config.toml
arch = "dit"
model = "image diffusion model"
dataset = "crops of objects in photos (Visual Genome)"
train_examples = 123503
image_size = 64
horizontal_flip = false
conditioning = "none"
objective = "v"
cond_dim = 192
norm = "layernorm_no_bias"
activation = "gelu"
mlp_ratio = 6
head_dim = 64
fused_qkv = false
qk_norm = false
inner_norm = false
patch_size = [8, 8]
layers = 14
width = 192
positions = "sincos"
optimizer = "soap"
beta2 = 0.999
lr = 0.002
beta1 = 0.95
shampoo_beta = 0.999
eps = 1e-08
precondition_frequency = 32
max_precond_dim = 1536
one_sided = false
adamw_lr_other_params = 0.0014
ema_decay = 0.999
steps = 16600
batch_size = 128
epochs = 17.2
lr_schedule = "cosine_restarts"
final_lr_fraction = 0.1
warmup_steps = 3320
weight_decay = 0.05
adamw_weight_decay_other_params = 0.05
Rows from block 2, named by matrix and row number. Rows with one number belong to one neuron. Each number is 50 + 15 x the weight over the matrix's rms, rounded and kept within 0 to 99. All counts start at 0.
# fc1: MLP up (model.blocks.2.mlp.fc1.weight, 1152x192), inputs 144-191
# fc2: MLP down (model.blocks.2.mlp.fc2.weight, 192x1152, transposed), outputs 144-191
fc1.219:50 27 40 87 27 99 86 46 19 22 32 41 60 53 61 30 18 53 54 69 28 51 65 74 27 57 38 60 63 24 68 43 04 28 27 23 30 30 59 55 43 33 69 38 59 64 41 44
fc1.220:69 48 69 70 28 44 64 66 54 70 69 51 67 60 79 33 54 50 59 46 45 48 50 51 43 81 58 65 62 65 50 39 46 64 58 76 54 42 40 96 48 48 44 37 34 69 51 59
fc1.221:55 50 51 59 43 58 44 75 46 46 01 49 38 37 65 54 64 54 48 51 32 46 49 42 49 36 44 48 63 32 45 76 46 37 53 40 57 73 50 64 65 32 30 42 55 40 26 55
fc1.222:56 44 52 45 35 79 50 60 34 71 39 62 49 36 65 51 17 34 61 46 50 62 35 45 56 84 61 57 50 69 52 61 20 26 30 56 46 55 66 41 37 74 62 52 60 73 66 52
fc1.223:52 47 53 53 44 64 66 22 28 65 50 43 41 34 44 52 68 40 62 68 46 66 49 58 60 53 54 54 49 48 55 50 65 16 44 30 72 50 55 57 54 39 41 51 68 29 32 55
fc1.224:64 73 45 23 79 31 48 77 30 53 43 53 31 45 56 48 48 62 60 47 69 42 58 46 35 30 41 77 64 32 43 47 30 45 48 80 61 50 44 51 26 79 55 42 66 71 50 44
fc1.225:43 63 54 49 32 61 53 74 39 44 50 48 36 45 49 74 76 47 43 43 62 57 47 57 38 46 25 53 53 57 42 35 40 44 60 58 49 53 43 59 41 69 53 46 46 81 26 51
fc1.226:30 55 56 65 68 48 53 28 49 48 39 49 45 69 32 68 38 52 56 40 29 51 43 62 57 35 72 56 48 47 07 33 67 68 28 24 88 41 56 38 80 22 26 28 40 44 27 53
fc1.227:41 55 49 52 50 65 53 20 60 36 87 45 74 64 62 40 39 44 37 57 55 67 62 61 64 48 47 48 40 40 62 40 75 73 60 66 64 55 46 59 78 53 55 39 59 39 63 39
fc1.228:41 61 65 51 33 57 21 69 49 57 58 61 40 80 55 14 32 34 36 57 50 61 35 25 48 23 70 66 74 61 60 29 31 41 71 23 52 45 49 39 27 49 27 60 45 59 77 47
fc1.229:39 53 47 43 57 51 43 65 40 57 63 71 39 57 53 56 53 51 29 60 47 41 41 43 37 75 55 67 61 42 79 52 52 66 57 71 42 35 45 57 46 57 45 25 55 56 35 29
fc1.230:47 43 42 42 63 51 58 64 40 40 80 39 64 61 43 68 35 65 63 41 31 51 57 50 63 36 78 44 59 56 75 49 34 38 53 39 52 66 45 56 40 30 54 58 45 39 38 34
fc1.231:58 59 43 58 36 55 49 41 46 56 40 49 33 64 46 71 43 56 55 36 58 43 56 54 52 57 35 64 68 54 48 65 57 60 56 43 57 37 59 38 61 60 59 57 46 75 34 43
fc1.232:43 38 77 67 78 45 77 85 69 99 80 36 66 62 50 68 61 54 46 46 45 30 49 77 20 51 56 43 39 58 38 37 18 76 64 44 66 48 66 62 22 84 92 40 37 45 41 45
fc1.233:47 42 63 52 44 54 58 46 08 53 43 64 49 36 80 51 74 45 55 41 50 27 58 31 62 62 65 62 66 61 59 51 53 33 28 49 39 40 57 46 16 39 49 70 35 41 50 44
fc1.234:63 56 53 39 73 17 56 49 36 38 47 53 56 46 61 39 33 53 45 44 46 48 54 50 44 46 51 55 47 44 47 75 41 35 44 73 51 45 36 61 55 42 31 59 59 40 35 58
fc1.235:40 55 60 65 61 34 32 60 39 41 54 54 65 42 72 49 48 56 37 44 52 51 49 52 48 53 28 69 59 43 56 44 79 29 70 31 46 40 69 40 65 56 50 43 70 39 54 21
fc1.236:55 48 61 33 54 52 46 49 61 52 22 55 47 75 55 36 48 44 65 50 62 66 66 55 54 74 62 52 52 44 38 35 53 73 51 72 56 53 67 65 57 48 54 53 49 40 49 49
fc1.237:24 57 53 81 53 64 35 76 66 45 47 55 52 35 52 43 29 68 68 63 74 54 40 66 49 73 71 52 55 75 56 44 48 54 47 70 45 55 31 48 57 59 54 59 66 51 57 61
fc1.238:74 38 79 35 45 79 52 56 44 32 53 47 39 51 62 51 77 46 64 52 41 81 58 74 55 31 45 56 64 49 26 65 51 55 59 61 44 42 61 54 61 16 54 47 62 46 24 43
fc1.239:50 46 37 64 52 28 46 37 32 49 33 52 41 38 58 81 32 67 51 49 33 50 55 53 39 76 66 35 56 60 43 56 28 44 36 25 53 38 58 53 51 47 65 32 24 79 49 78
fc1.240:44 54 64 65 13 25 84 60 11 26 33 67 53 31 37 58 67 48 58 58 81 73 26 63 37 57 28 34 69 55 46 55 84 48 17 51 59 65 52 40 39 48 21 09 24 50 48 45
fc1.241:62 66 55 61 24 50 47 50 37 72 73 53 39 58 58 74 44 84 68 59 54 51 44 43 55 58 57 70 45 61 41 48 66 52 56 46 49 45 41 49 41 37 51 39 39 88 28 69
fc1.242:60 65 67 59 36 22 64 55 54 36 52 64 79 56 57 59 35 40 58 64 48 42 59 34 44 73 31 30 42 54 36 47 46 56 59 16 38 22 43 71 57 33 27 63 63 49 47 30
fc1.243:52 36 31 44 54 69 65 54 47 86 58 51 39 44 53 56 80 47 64 35 29 45 41 34 54 60 66 53 54 52 49 43 49 62 48 38 49 72 56 30 18 33 53 51 45 54 44 41
fc1.244:43 55 38 50 37 55 23 18 29 40 30 48 57 57 46 70 54 50 47 42 48 58 57 49 64 54 58 54 53 62 41 44 39 38 67 65 51 51 42 66 24 57 40 47 36 74 67 19
fc1.245:67 60 38 53 47 34 66 41 43 58 38 52 64 63 51 72 51 18 53 46 42 49 52 55 43 28 44 58 58 62 66 71 33 34 40 61 55 46 58 52 18 88 64 27 52 34 24 47
fc1.246:57 59 56 63 63 42 70 49 46 51 85 45 73 42 51 38 34 79 58 55 66 52 63 56 50 73 57 49 40 70 65 83 44 52 32 37 68 43 59 63 36 52 63 48 55 69 62 66
fc1.247:48 55 63 61 30 58 25 42 40 62 62 53 61 68 56 58 58 29 56 39 43 57 46 63 51 49 71 61 58 43 60 32 87 45 31 17 51 41 61 62 62 31 62 41 46 64 42 61
fc1.248:58 40 62 51 52 43 51 53 61 37 77 54 39 29 62 63 40 48 73 69 57 46 49 54 55 58 56 67 35 41 37 84 37 63 44 68 37 15 69 60 59 52 41 28 76 59 49 50
fc1.249:61 46 56 60 75 54 48 42 42 39 50 50 50 52 43 44 36 36 68 44 44 47 44 60 34 77 45 59 33 63 41 45 37 74 38 31 52 54 51 63 31 23 40 48 48 87 44 33
fc1.250:55 53 41 48 59 46 49 56 34 43 46 57 41 42 73 63 47 71 51 45 43 72 44 41 49 53 50 47 61 63 62 30 45 57 38 53 46 68 47 41 40 46 57 57 47 66 55 49
fc1.251:57 54 38 47 39 42 42 80 29 31 99 43 44 31 52 67 55 78 58 39 43 44 39 57 48 57 65 35 56 52 45 00 54 63 56 66 66 50 51 54 50 51 45 52 47 60 48 43
fc1.252:57 64 46 66 36 94 41 66 73 38 30 62 57 67 46 44 43 58 25 58 24 27 58 58 73 64 49 59 56 57 63 41 36 30 60 28 98 93 46 29 89 74 74 73 51 66 66 60
fc1.253:56 57 41 37 32 39 54 56 47 52 24 65 43 31 47 14 42 75 57 62 37 62 46 62 49 68 66 46 58 58 58 31 39 82 67 38 52 40 72 28 79 81 42 50 65 37 35 60
fc1.254:66 60 35 64 67 54 66 51 78 48 68 66 42 23 26 35 71 50 53 52 24 58 55 53 66 10 39 46 42 46 57 34 68 38 45 79 40 55 43 60 37 24 48 46 41 50 37 55
fc1.255:46 52 49 40 59 48 50 34 34 40 44 55 61 52 75 29 48 60 63 44 15 48 39 60 88 50 42 42 50 71 46 68 52 56 48 30 62 32 49 45 41 28 69 25 42 47 50 99
fc1.256:57 54 56 51 62 53 54 45 54 70 53 48 58 29 62 43 50 69 50 59 69 52 60 56 47 62 49 55 78 74 52 47 58 35 46 39 56 71 42 57 51 64 63 46 54 60 36 52
fc1.257:56 62 51 27 92 39 17 57 99 40 39 62 56 48 38 60 41 86 36 81 40 68 37 71 35 58 66 52 20 21 31 27 35 45 70 43 60 35 45 46 43 66 54 56 76 38 61 41
fc1.258:43 55 64 30 45 50 29 51 29 61 56 52 36 26 29 39 74 52 50 59 60 45 50 58 62 39 48 33 33 62 36 38 15 69 64 53 61 41 12 50 75 61 75 56 42 79 57 25
fc1.259:39 54 63 64 57 29 51 34 44 24 38 58 57 68 60 51 37 54 73 27 27 46 48 56 37 63 43 62 45 58 45 24 62 47 54 20 54 42 54 50 31 50 50 56 59 40 51 49
fc1.260:69 40 53 55 49 56 59 59 32 47 51 54 48 68 47 50 46 46 28 29 84 66 49 64 71 58 39 59 50 56 56 42 72 44 57 39 42 71 60 49 46 63 54 27 52 75 48 41
fc1.261:40 51 45 56 46 59 38 54 60 50 35 51 49 37 45 58 57 42 42 51 47 63 49 45 49 70 69 49 47 67 48 58 62 35 54 66 50 48 43 62 45 71 61 56 56 24 44 38
fc1.262:60 73 60 42 61 34 40 52 36 61 27 47 41 38 69 27 39 71 56 56 47 61 51 59 52 51 55 65 47 51 46 57 65 33 38 33 57 57 55 60 54 56 63 48 57 27 65 69
fc1.263:43 52 54 35 13 51 39 48 44 50 61 52 38 56 41 99 38 69 40 38 47 60 53 37 68 64 46 55 49 55 58 59 46 19 54 35 58 60 50 43 66 83 67 21 61 35 75 32
fc1.264:75 48 47 83 51 76 60 45 69 45 61 51 63 62 47 38 65 38 43 46 51 57 52 39 53 17 49 49 45 34 41 36 36 49 57 52 64 70 69 51 50 55 39 55 53 56 27 46
fc1.265:37 26 58 62 15 68 09 67 49 76 25 63 10 57 77 80 40 25 74 34 33 35 46 57 44 71 61 64 49 22 36 08 34 39 99 85 69 62 41 51 56 68 48 51 62 00 31 75
fc1.266:76 58 64 68 43 71 52 45 84 25 55 76 58 76 70 42 53 70 52 41 36 15 51 45 47 42 38 69 63 29 44 67 71 27 64 29 47 49 64 50 99 59 76 38 57 37 64 57
fc1.267:57 50 38 78 12 89 22 46 64 55 72 83 60 75 62 48 51 47 44 47 43 47 53 18 20 40 61 55 43 53 58 70 19 27 31 48 52 60 37 50 52 48 53 53 27 26 41 56
fc1.268:07 70 30 97 79 65 42 55 42 87 70 86 60 74 45 51 40 18 68 40 90 63 30 09 57 53 39 85 65 33 21 33 18 54 59 48 41 22 16 45 06 19 22 55 49 62 76 99
fc1.269:46 57 67 59 45 51 54 20 61 63 32 65 31 44 49 42 36 62 56 58 40 80 61 31 45 54 45 29 73 42 22 56 57 47 43 65 32 71 41 33 54 40 65 21 56 55 67 51
fc1.270:52 76 59 49 26 42 49 30 58 72 68 47 60 75 41 40 53 47 45 45 58 45 47 53 66 66 36 70 56 57 36 49 50 48 44 40 52 32 54 60 52 50 43 55 58 37 49 56
fc1.271:31 34 59 48 62 60 56 22 49 28 32 66 59 45 34 27 13 56 47 15 35 46 21 56 39 82 15 55 53 40 58 34 26 82 65 28 89 38 61 22 23 56 18 58 57 35 42 47
fc1.272:56 35 39 53 33 54 47 41 45 43 74 48 39 80 57 64 56 58 60 53 32 59 49 56 49 59 67 25 64 54 46 56 57 46 11 35 68 21 50 55 56 48 53 48 57 52 58 85
fc1.273:50 51 55 53 47 42 46 65 36 56 62 52 51 46 41 58 65 55 37 45 44 54 41 61 62 24 59 55 54 59 53 34 55 67 62 74 49 64 33 33 53 44 73 46 57 46 58 51
fc1.274:47 43 44 54 51 58 56 49 48 37 69 46 54 47 57 47 18 60 46 39 63 56 47 42 42 63 40 45 55 51 34 49 79 67 55 45 56 66 50 73 39 42 37 46 44 43 51 62
fc1.275:47 66 68 61 28 61 57 58 49 56 21 41 48 58 43 03 52 64 50 41 46 30 53 68 36 50 47 43 68 48 50 00 67 39 38 76 45 25 71 46 20 48 60 44 55 67 40 79
fc1.276:36 42 56 49 33 75 44 63 44 61 20 49 45 70 56 59 78 43 62 52 42 40 55 41 42 39 44 51 52 61 42 70 30 45 67 54 53 35 45 42 68 57 45 57 48 23 38 52
fc1.277:45 32 45 57 68 59 47 93 19 69 38 50 51 51 38 57 76 65 44 50 42 79 38 25 24 39 42 49 24 61 60 55 56 68 39 29 64 61 43 66 45 38 58 27 68 52 77 36
fc1.278:53 51 47 68 59 24 30 73 47 26 51 51 52 50 50 60 37 42 45 37 57 11 51 50 43 71 55 54 59 64 57 67 59 33 47 40 38 40 84 46 45 59 56 50 45 54 97 13
fc1.279:54 56 48 28 59 33 60 40 19 68 43 48 51 41 58 32 56 46 63 39 52 31 53 57 37 40 82 43 61 68 20 16 49 58 42 63 57 47 78 77 25 48 67 55 50 42 59 43
fc1.280:55 58 56 35 61 50 64 36 02 60 52 27 00 38 47 25 35 46 41 43 31 50 30 53 46 68 22 31 51 39 28 48 62 15 49 17 53 33 47 44 44 61 60 49 48 28 59 61
fc1.281:50 45 70 78 38 86 67 55 43 59 18 59 60 43 69 54 27 72 52 61 91 66 54 64 35 57 45 58 27 62 53 29 39 61 48 73 32 71 45 62 56 43 76 38 41 57 57 63
fc1.282:56 67 65 54 39 50 43 50 58 57 85 48 40 62 37 27 39 41 60 58 60 58 54 55 56 92 47 49 49 55 52 38 38 59 30 71 64 73 51 50 26 61 41 48 50 52 35 52
fc1.283:45 44 49 67 64 49 35 56 35 67 49 50 46 41 53 66 51 44 67 40 62 54 41 51 64 27 49 62 79 63 24 77 41 39 61 42 44 29 55 21 25 60 19 42 53 38 55 48
fc1.284:62 63 62 31 36 41 49 56 63 35 51 58 34 50 45 63 44 73 37 57 44 57 50 28 45 59 52 53 57 40 52 71 38 37 59 54 49 44 35 58 49 67 53 45 54 34 59 49
fc1.285:56 66 73 51 43 34 34 38 47 54 57 48 41 49 33 71 68 54 49 45 45 56 45 35 45 52 36 50 56 41 58 60 46 47 48 62 45 58 51 80 67 54 45 67 48 59 41 43
fc2.219:04 51 99 39 99 26 29 62 37 60 61 37 77 72 63 38 78 50 44 42 28 31 39 31 33 40 43 38 37 46 41 49 47 58 94 47 19 66 46 24 61 54 74 54 35 56 54 39
fc2.220:34 68 00 45 87 28 48 62 48 45 53 65 41 29 56 82 54 45 47 59 44 45 85 65 38 28 40 65 40 66 53 38 61 62 58 25 47 33 60 13 34 56 32 60 74 66 57 48
fc2.221:44 54 48 82 53 57 46 30 42 53 00 61 57 61 48 52 61 57 47 44 46 59 49 44 36 69 57 50 40 39 43 79 59 38 54 55 54 64 61 40 60 57 63 64 46 37 25 44
fc2.222:18 51 77 33 52 88 56 31 47 63 37 37 46 62 75 32 19 38 49 53 53 39 50 48 82 25 51 50 53 74 47 50 72 24 19 56 55 50 40 38 29 33 67 13 52 61 66 52
fc2.223:42 58 43 46 49 60 48 56 47 55 52 50 50 68 42 59 61 48 55 49 50 50 50 53 50 54 42 38 40 46 42 40 28 38 42 62 57 51 56 41 50 57 47 46 44 31 33 50
fc2.224:56 43 73 31 09 33 47 36 53 55 49 54 48 58 54 61 37 55 28 56 43 59 69 27 71 76 35 47 42 30 59 41 86 44 65 25 51 47 57 63 30 41 58 48 41 78 58 51
fc2.225:77 62 55 61 57 54 45 34 60 48 46 57 43 57 50 22 81 53 49 48 33 44 54 58 35 52 34 47 42 63 45 38 60 40 54 44 52 48 44 34 40 41 52 53 48 71 36 47
fc2.226:39 32 44 52 79 23 53 53 38 38 50 39 47 47 60 38 29 88 60 80 21 79 70 46 52 33 56 50 53 50 59 51 42 46 36 61 24 56 64 44 25 56 47 51 48 54 52 62
fc2.227:60 00 48 67 55 60 49 63 55 44 81 52 59 50 53 68 38 33 53 48 55 43 55 48 21 48 39 36 45 39 59 45 33 65 70 35 37 60 65 39 82 43 33 44 34 40 53 58
fc2.228:38 86 64 95 47 22 59 78 38 30 08 72 36 50 42 08 66 50 14 63 38 45 58 66 40 55 29 61 45 20 61 59 33 59 15 08 30 37 38 56 63 66 57 31 40 34 37 46
fc2.229:47 56 45 58 37 53 45 28 54 50 67 34 52 58 48 41 57 47 55 35 48 30 43 42 57 37 50 56 37 42 64 48 40 59 66 32 52 31 72 63 45 56 54 55 26 58 21 81
fc2.230:66 23 19 29 33 36 64 43 46 62 63 66 55 50 43 22 49 58 50 65 62 37 39 43 50 41 54 60 65 58 35 48 60 49 61 70 47 61 50 37 40 65 45 73 47 40 44 53
fc2.231:57 39 48 72 47 60 52 44 47 56 45 47 55 40 50 36 46 60 56 59 47 55 51 60 58 43 49 42 57 50 48 62 47 59 56 51 47 40 47 71 59 50 47 24 56 59 40 55
fc2.232:67 58 43 64 46 70 41 43 50 47 54 56 74 51 69 54 55 27 65 45 44 58 43 39 86 48 36 60 45 29 60 57 59 37 72 57 42 48 45 33 53 45 60 22 66 50 44 55
fc2.233:35 58 42 30 54 70 90 47 41 73 57 26 51 63 56 45 55 53 66 48 55 52 46 32 82 45 67 58 50 47 33 78 44 62 76 45 27 63 32 62 40 56 49 58 40 47 40 48
fc2.234:55 55 64 32 45 21 59 64 40 47 55 23 55 48 64 65 33 59 58 63 54 49 61 40 38 51 31 51 47 35 54 75 50 41 50 41 53 54 58 41 45 59 68 38 41 46 42 49
fc2.235:46 33 63 34 43 40 41 52 54 43 49 46 41 51 69 56 46 57 51 53 58 47 38 45 56 50 29 50 51 41 49 39 26 38 80 71 60 46 44 64 62 57 37 71 36 50 52 80
fc2.236:68 48 28 13 38 52 67 62 47 61 37 47 50 21 48 45 48 31 47 58 44 58 62 43 10 48 53 51 70 44 46 36 48 60 63 51 27 64 41 73 58 60 52 28 45 50 49 50
fc2.237:74 41 99 53 64 59 44 41 53 55 42 44 56 81 31 39 26 66 52 60 60 56 44 55 27 33 56 47 45 66 50 51 59 35 52 39 53 46 64 71 68 52 68 30 24 49 47 44
fc2.238:99 52 11 29 54 58 48 47 44 25 61 43 61 62 46 65 38 47 31 14 60 67 45 36 78 75 43 62 40 37 26 80 33 64 48 49 65 52 50 47 44 52 46 43 58 27 31 65
fc2.239:57 36 43 64 42 50 60 51 59 53 34 53 59 62 45 13 40 69 34 63 30 58 50 48 24 40 62 59 64 52 50 57 73 50 46 69 27 44 52 37 49 61 55 63 53 75 41 21
fc2.240:22 99 99 99 26 59 59 48 69 47 45 07 63 34 51 50 46 53 36 54 57 48 49 36 79 69 45 49 35 50 57 52 17 60 08 54 68 55 56 53 34 61 72 63 92 37 59 56
fc2.241:58 83 52 82 64 51 38 61 43 73 69 42 41 44 58 28 47 77 46 47 50 44 35 49 43 47 60 54 57 59 45 51 26 43 50 63 57 38 60 58 31 70 45 30 64 88 27 39
fc2.242:26 56 23 31 32 63 46 44 52 62 43 80 60 51 25 26 48 58 38 41 56 52 46 70 68 46 64 59 50 62 63 49 57 38 58 33 45 58 61 61 31 55 51 50 45 40 64 13
fc2.243:01 89 17 42 55 73 57 38 63 69 57 58 52 44 28 58 68 43 36 53 41 45 40 40 62 46 57 61 44 64 54 47 52 51 43 63 50 49 47 74 33 54 61 55 53 59 48 59
fc2.244:28 51 57 49 57 43 38 63 43 45 32 60 41 52 59 24 51 53 49 52 47 53 43 56 39 43 55 54 51 56 34 42 69 42 87 35 50 55 46 21 14 57 50 49 66 75 58 78
fc2.245:32 31 58 38 54 30 57 63 39 39 36 61 31 40 35 30 51 21 25 58 48 54 55 38 42 65 29 58 52 65 64 80 65 37 44 42 50 48 45 62 19 40 61 46 56 32 23 50
fc2.246:76 74 49 41 32 40 51 44 45 55 84 43 38 56 53 56 32 64 45 45 65 51 48 53 74 43 60 41 60 70 52 53 51 52 31 51 43 41 48 43 46 48 35 47 46 64 59 49
fc2.247:56 31 32 56 65 50 49 60 56 59 59 57 57 52 71 40 56 36 46 50 56 53 62 58 47 47 64 58 47 44 54 35 24 44 45 75 57 48 45 49 63 61 45 44 55 48 40 38
fc2.248:58 99 64 27 66 39 35 46 71 44 84 56 46 84 64 41 34 54 60 20 44 22 54 42 31 18 80 53 32 42 39 87 56 77 04 39 63 06 37 66 51 56 65 62 36 62 50 53
fc2.249:51 56 23 67 41 59 62 65 62 44 48 58 34 66 55 57 36 37 37 57 66 41 62 45 61 45 46 55 73 58 38 50 72 70 40 73 49 57 50 50 44 72 52 62 51 73 46 60
fc2.250:38 46 43 26 52 40 70 49 37 50 47 42 58 63 57 54 51 52 71 50 60 60 47 55 73 40 44 38 39 56 47 55 55 51 58 43 50 58 46 53 49 45 34 37 36 56 54 48
fc2.251:65 60 79 45 40 38 32 26 26 52 97 73 45 61 72 54 49 65 22 70 50 45 60 43 50 44 66 54 37 39 48 00 50 67 55 49 42 45 54 50 45 46 46 41 51 58 43 47
fc2.252:44 00 39 02 88 51 33 76 52 15 10 80 42 52 48 42 35 42 62 45 61 54 48 61 94 41 31 44 60 48 70 42 59 38 85 64 05 79 49 52 75 48 40 40 49 44 41 54
fc2.253:41 62 82 06 81 42 41 61 44 54 21 42 61 73 65 89 55 66 53 39 60 60 54 47 52 35 83 30 49 54 62 25 62 73 75 50 58 46 41 70 71 40 43 72 46 37 44 38
fc2.254:32 68 99 52 38 55 15 46 57 65 55 64 37 81 62 44 66 53 56 61 59 54 27 23 49 53 51 50 57 61 67 44 32 47 25 17 74 49 47 80 44 42 42 45 43 70 43 43
fc2.255:83 74 51 42 29 85 57 27 58 48 56 25 41 26 60 85 37 57 55 72 54 42 59 50 43 42 46 54 59 75 25 65 50 56 44 65 52 43 41 56 42 57 68 60 57 45 43 00
fc2.256:34 72 35 38 41 57 66 66 53 63 48 63 44 59 43 62 27 65 64 48 43 36 45 55 43 46 53 44 46 68 48 47 45 30 36 62 38 68 51 50 44 47 42 42 50 60 35 70
fc2.257:00 30 59 24 30 43 45 41 46 48 28 38 64 63 44 35 51 58 28 50 57 53 43 74 25 42 59 46 22 49 61 32 54 70 51 31 44 35 30 56 54 58 46 37 54 46 49 69
fc2.258:48 97 60 31 35 56 84 43 35 35 67 52 33 44 52 53 44 39 46 52 29 53 41 51 10 48 53 44 41 27 34 47 27 38 22 63 44 49 50 47 33 54 37 61 43 30 60 38
fc2.259:77 86 05 84 55 36 73 49 55 33 59 26 53 35 52 44 37 44 36 58 50 36 45 44 69 48 55 42 73 54 29 26 38 56 60 76 49 54 62 46 41 50 37 44 25 48 53 58
fc2.260:84 90 08 36 76 99 80 28 50 41 66 87 77 62 49 52 51 40 69 47 47 46 30 55 62 59 18 46 56 37 46 62 34 32 57 57 60 75 40 67 46 61 80 28 47 40 43 44
fc2.261:35 62 32 61 56 51 43 54 47 46 38 57 61 64 52 50 57 44 67 52 50 47 36 46 60 44 58 42 44 63 43 51 48 35 60 29 45 39 62 36 48 40 39 45 42 37 44 61
fc2.262:81 19 43 61 42 48 55 39 57 59 33 53 53 52 63 77 45 74 57 41 58 43 55 39 65 50 51 39 45 50 42 53 35 37 41 60 46 56 45 38 48 40 40 64 46 33 62 33
fc2.263:29 65 87 55 86 50 48 53 58 59 61 43 48 49 25 03 28 67 53 55 57 50 34 32 73 30 43 33 63 56 37 59 59 20 67 69 53 52 51 56 64 43 55 57 50 33 71 63
fc2.264:74 78 18 68 41 46 26 64 58 60 45 71 26 52 49 40 46 45 53 57 90 33 49 40 46 68 46 48 37 53 59 19 61 31 31 48 64 44 45 57 58 48 42 32 80 61 33 47
fc2.265:85 37 20 32 19 43 60 66 37 11 65 67 63 52 66 82 53 56 49 56 60 29 52 34 67 58 27 45 46 72 56 72 25 40 00 70 55 23 53 50 36 33 49 54 52 66 67 38
fc2.266:76 50 38 25 64 34 36 76 52 23 54 23 56 20 58 83 53 60 67 63 40 40 63 25 89 59 33 65 57 12 61 73 35 47 56 78 70 39 57 61 75 47 57 65 60 36 70 54
fc2.267:66 51 77 52 23 74 59 36 63 58 66 39 38 46 42 31 73 65 51 49 70 31 34 62 39 37 36 52 40 59 52 63 48 43 41 57 45 49 41 68 59 50 32 43 47 48 43 54
fc2.268:92 00 34 57 65 62 77 25 39 03 62 77 22 69 32 66 70 72 66 32 56 62 35 39 65 42 42 43 37 70 45 80 46 57 40 51 44 62 58 58 77 56 52 54 54 53 21 98
fc2.269:33 09 94 82 38 41 48 64 39 61 30 29 62 63 53 52 49 55 37 48 44 41 55 53 56 56 55 47 71 53 29 69 43 60 45 36 60 59 57 70 61 54 71 49 50 47 71 51
fc2.270:74 16 43 58 41 65 59 33 45 79 87 71 62 40 79 81 60 58 66 49 43 33 70 30 21 56 63 51 52 42 59 41 42 57 57 82 53 28 50 56 72 48 58 55 56 56 52 43
fc2.271:33 99 38 74 49 42 40 57 50 42 38 54 50 69 65 09 90 38 48 39 34 38 54 20 61 74 43 50 39 31 31 61 60 44 72 17 14 53 51 27 53 60 51 48 27 53 30 33
fc2.272:63 02 64 56 59 63 45 41 53 31 76 43 51 30 42 20 63 54 20 41 49 54 24 57 62 55 55 46 54 47 57 49 44 51 10 77 40 35 41 39 53 56 71 36 45 40 56 24
fc2.273:64 45 69 52 56 51 47 46 51 67 67 64 42 75 51 50 60 54 50 63 45 64 51 47 27 70 53 44 51 48 45 47 44 66 73 28 51 62 46 80 52 57 37 46 30 53 53 42
fc2.274:51 38 49 45 40 55 51 54 56 49 59 58 54 60 65 58 25 63 43 61 50 55 33 37 31 50 38 53 49 57 43 40 24 64 47 56 49 57 41 22 48 54 58 61 61 39 49 46
fc2.275:82 72 66 81 72 65 54 40 62 58 13 71 42 35 46 99 54 69 58 57 48 31 41 63 63 50 56 51 16 49 43 04 36 38 42 25 61 38 47 58 24 64 46 59 40 65 45 22
fc2.276:17 39 25 61 74 58 51 42 42 52 26 44 57 41 66 49 79 40 57 54 38 51 33 45 43 63 52 57 56 62 56 71 67 53 69 51 46 40 56 61 51 53 58 47 56 35 37 49
fc2.277:54 99 43 67 18 88 54 00 69 63 45 39 52 74 51 54 74 58 42 42 46 59 62 10 45 73 48 53 70 57 40 50 22 74 31 75 37 56 43 48 38 56 63 50 30 47 74 63
fc2.278:56 54 06 55 45 41 51 26 55 44 53 39 56 55 57 40 38 52 40 50 57 35 57 49 45 36 54 58 44 78 45 57 50 34 44 64 55 38 54 58 47 50 48 57 41 60 99 96
fc2.279:72 46 50 53 34 54 53 52 51 67 61 35 63 66 34 42 22 39 58 52 39 57 35 61 90 47 64 59 37 77 37 32 50 48 57 61 52 30 49 02 41 56 60 33 51 62 35 39
fc2.280:54 34 28 88 29 57 73 45 55 74 58 48 38 49 37 40 64 51 58 53 57 48 45 35 54 35 29 59 63 24 33 49 58 69 64 58 74 59 50 51 60 66 47 67 56 63 42 28
fc2.281:58 86 63 60 69 80 70 53 21 52 03 45 44 70 56 34 36 79 54 39 38 40 26 60 43 56 41 61 70 63 58 23 70 66 40 29 38 71 50 46 43 53 37 38 64 50 64 48
fc2.282:67 65 34 45 52 67 53 52 57 53 78 47 67 53 55 64 32 31 63 48 48 52 54 54 54 22 48 47 65 50 54 39 59 54 35 39 46 60 65 57 33 44 69 52 50 54 33 45
fc2.283:40 62 70 78 43 57 43 20 36 63 46 41 59 59 62 49 41 48 43 54 56 60 75 60 35 64 63 36 39 46 44 81 66 42 81 73 43 35 46 74 23 47 32 46 49 34 50 46
fc2.284:81 50 75 33 54 48 48 43 41 48 58 42 46 61 47 49 48 67 40 39 55 35 74 29 41 59 43 47 55 35 45 69 75 50 62 59 46 53 63 26 45 42 33 56 52 47 60 54
fc2.285:66 38 24 43 57 45 47 58 42 50 44 51 39 50 39 30 59 57 72 43 53 48 51 46 68 49 40 44 51 45 53 62 49 49 55 43 54 53 28 18 70 55 40 33 45 65 47 49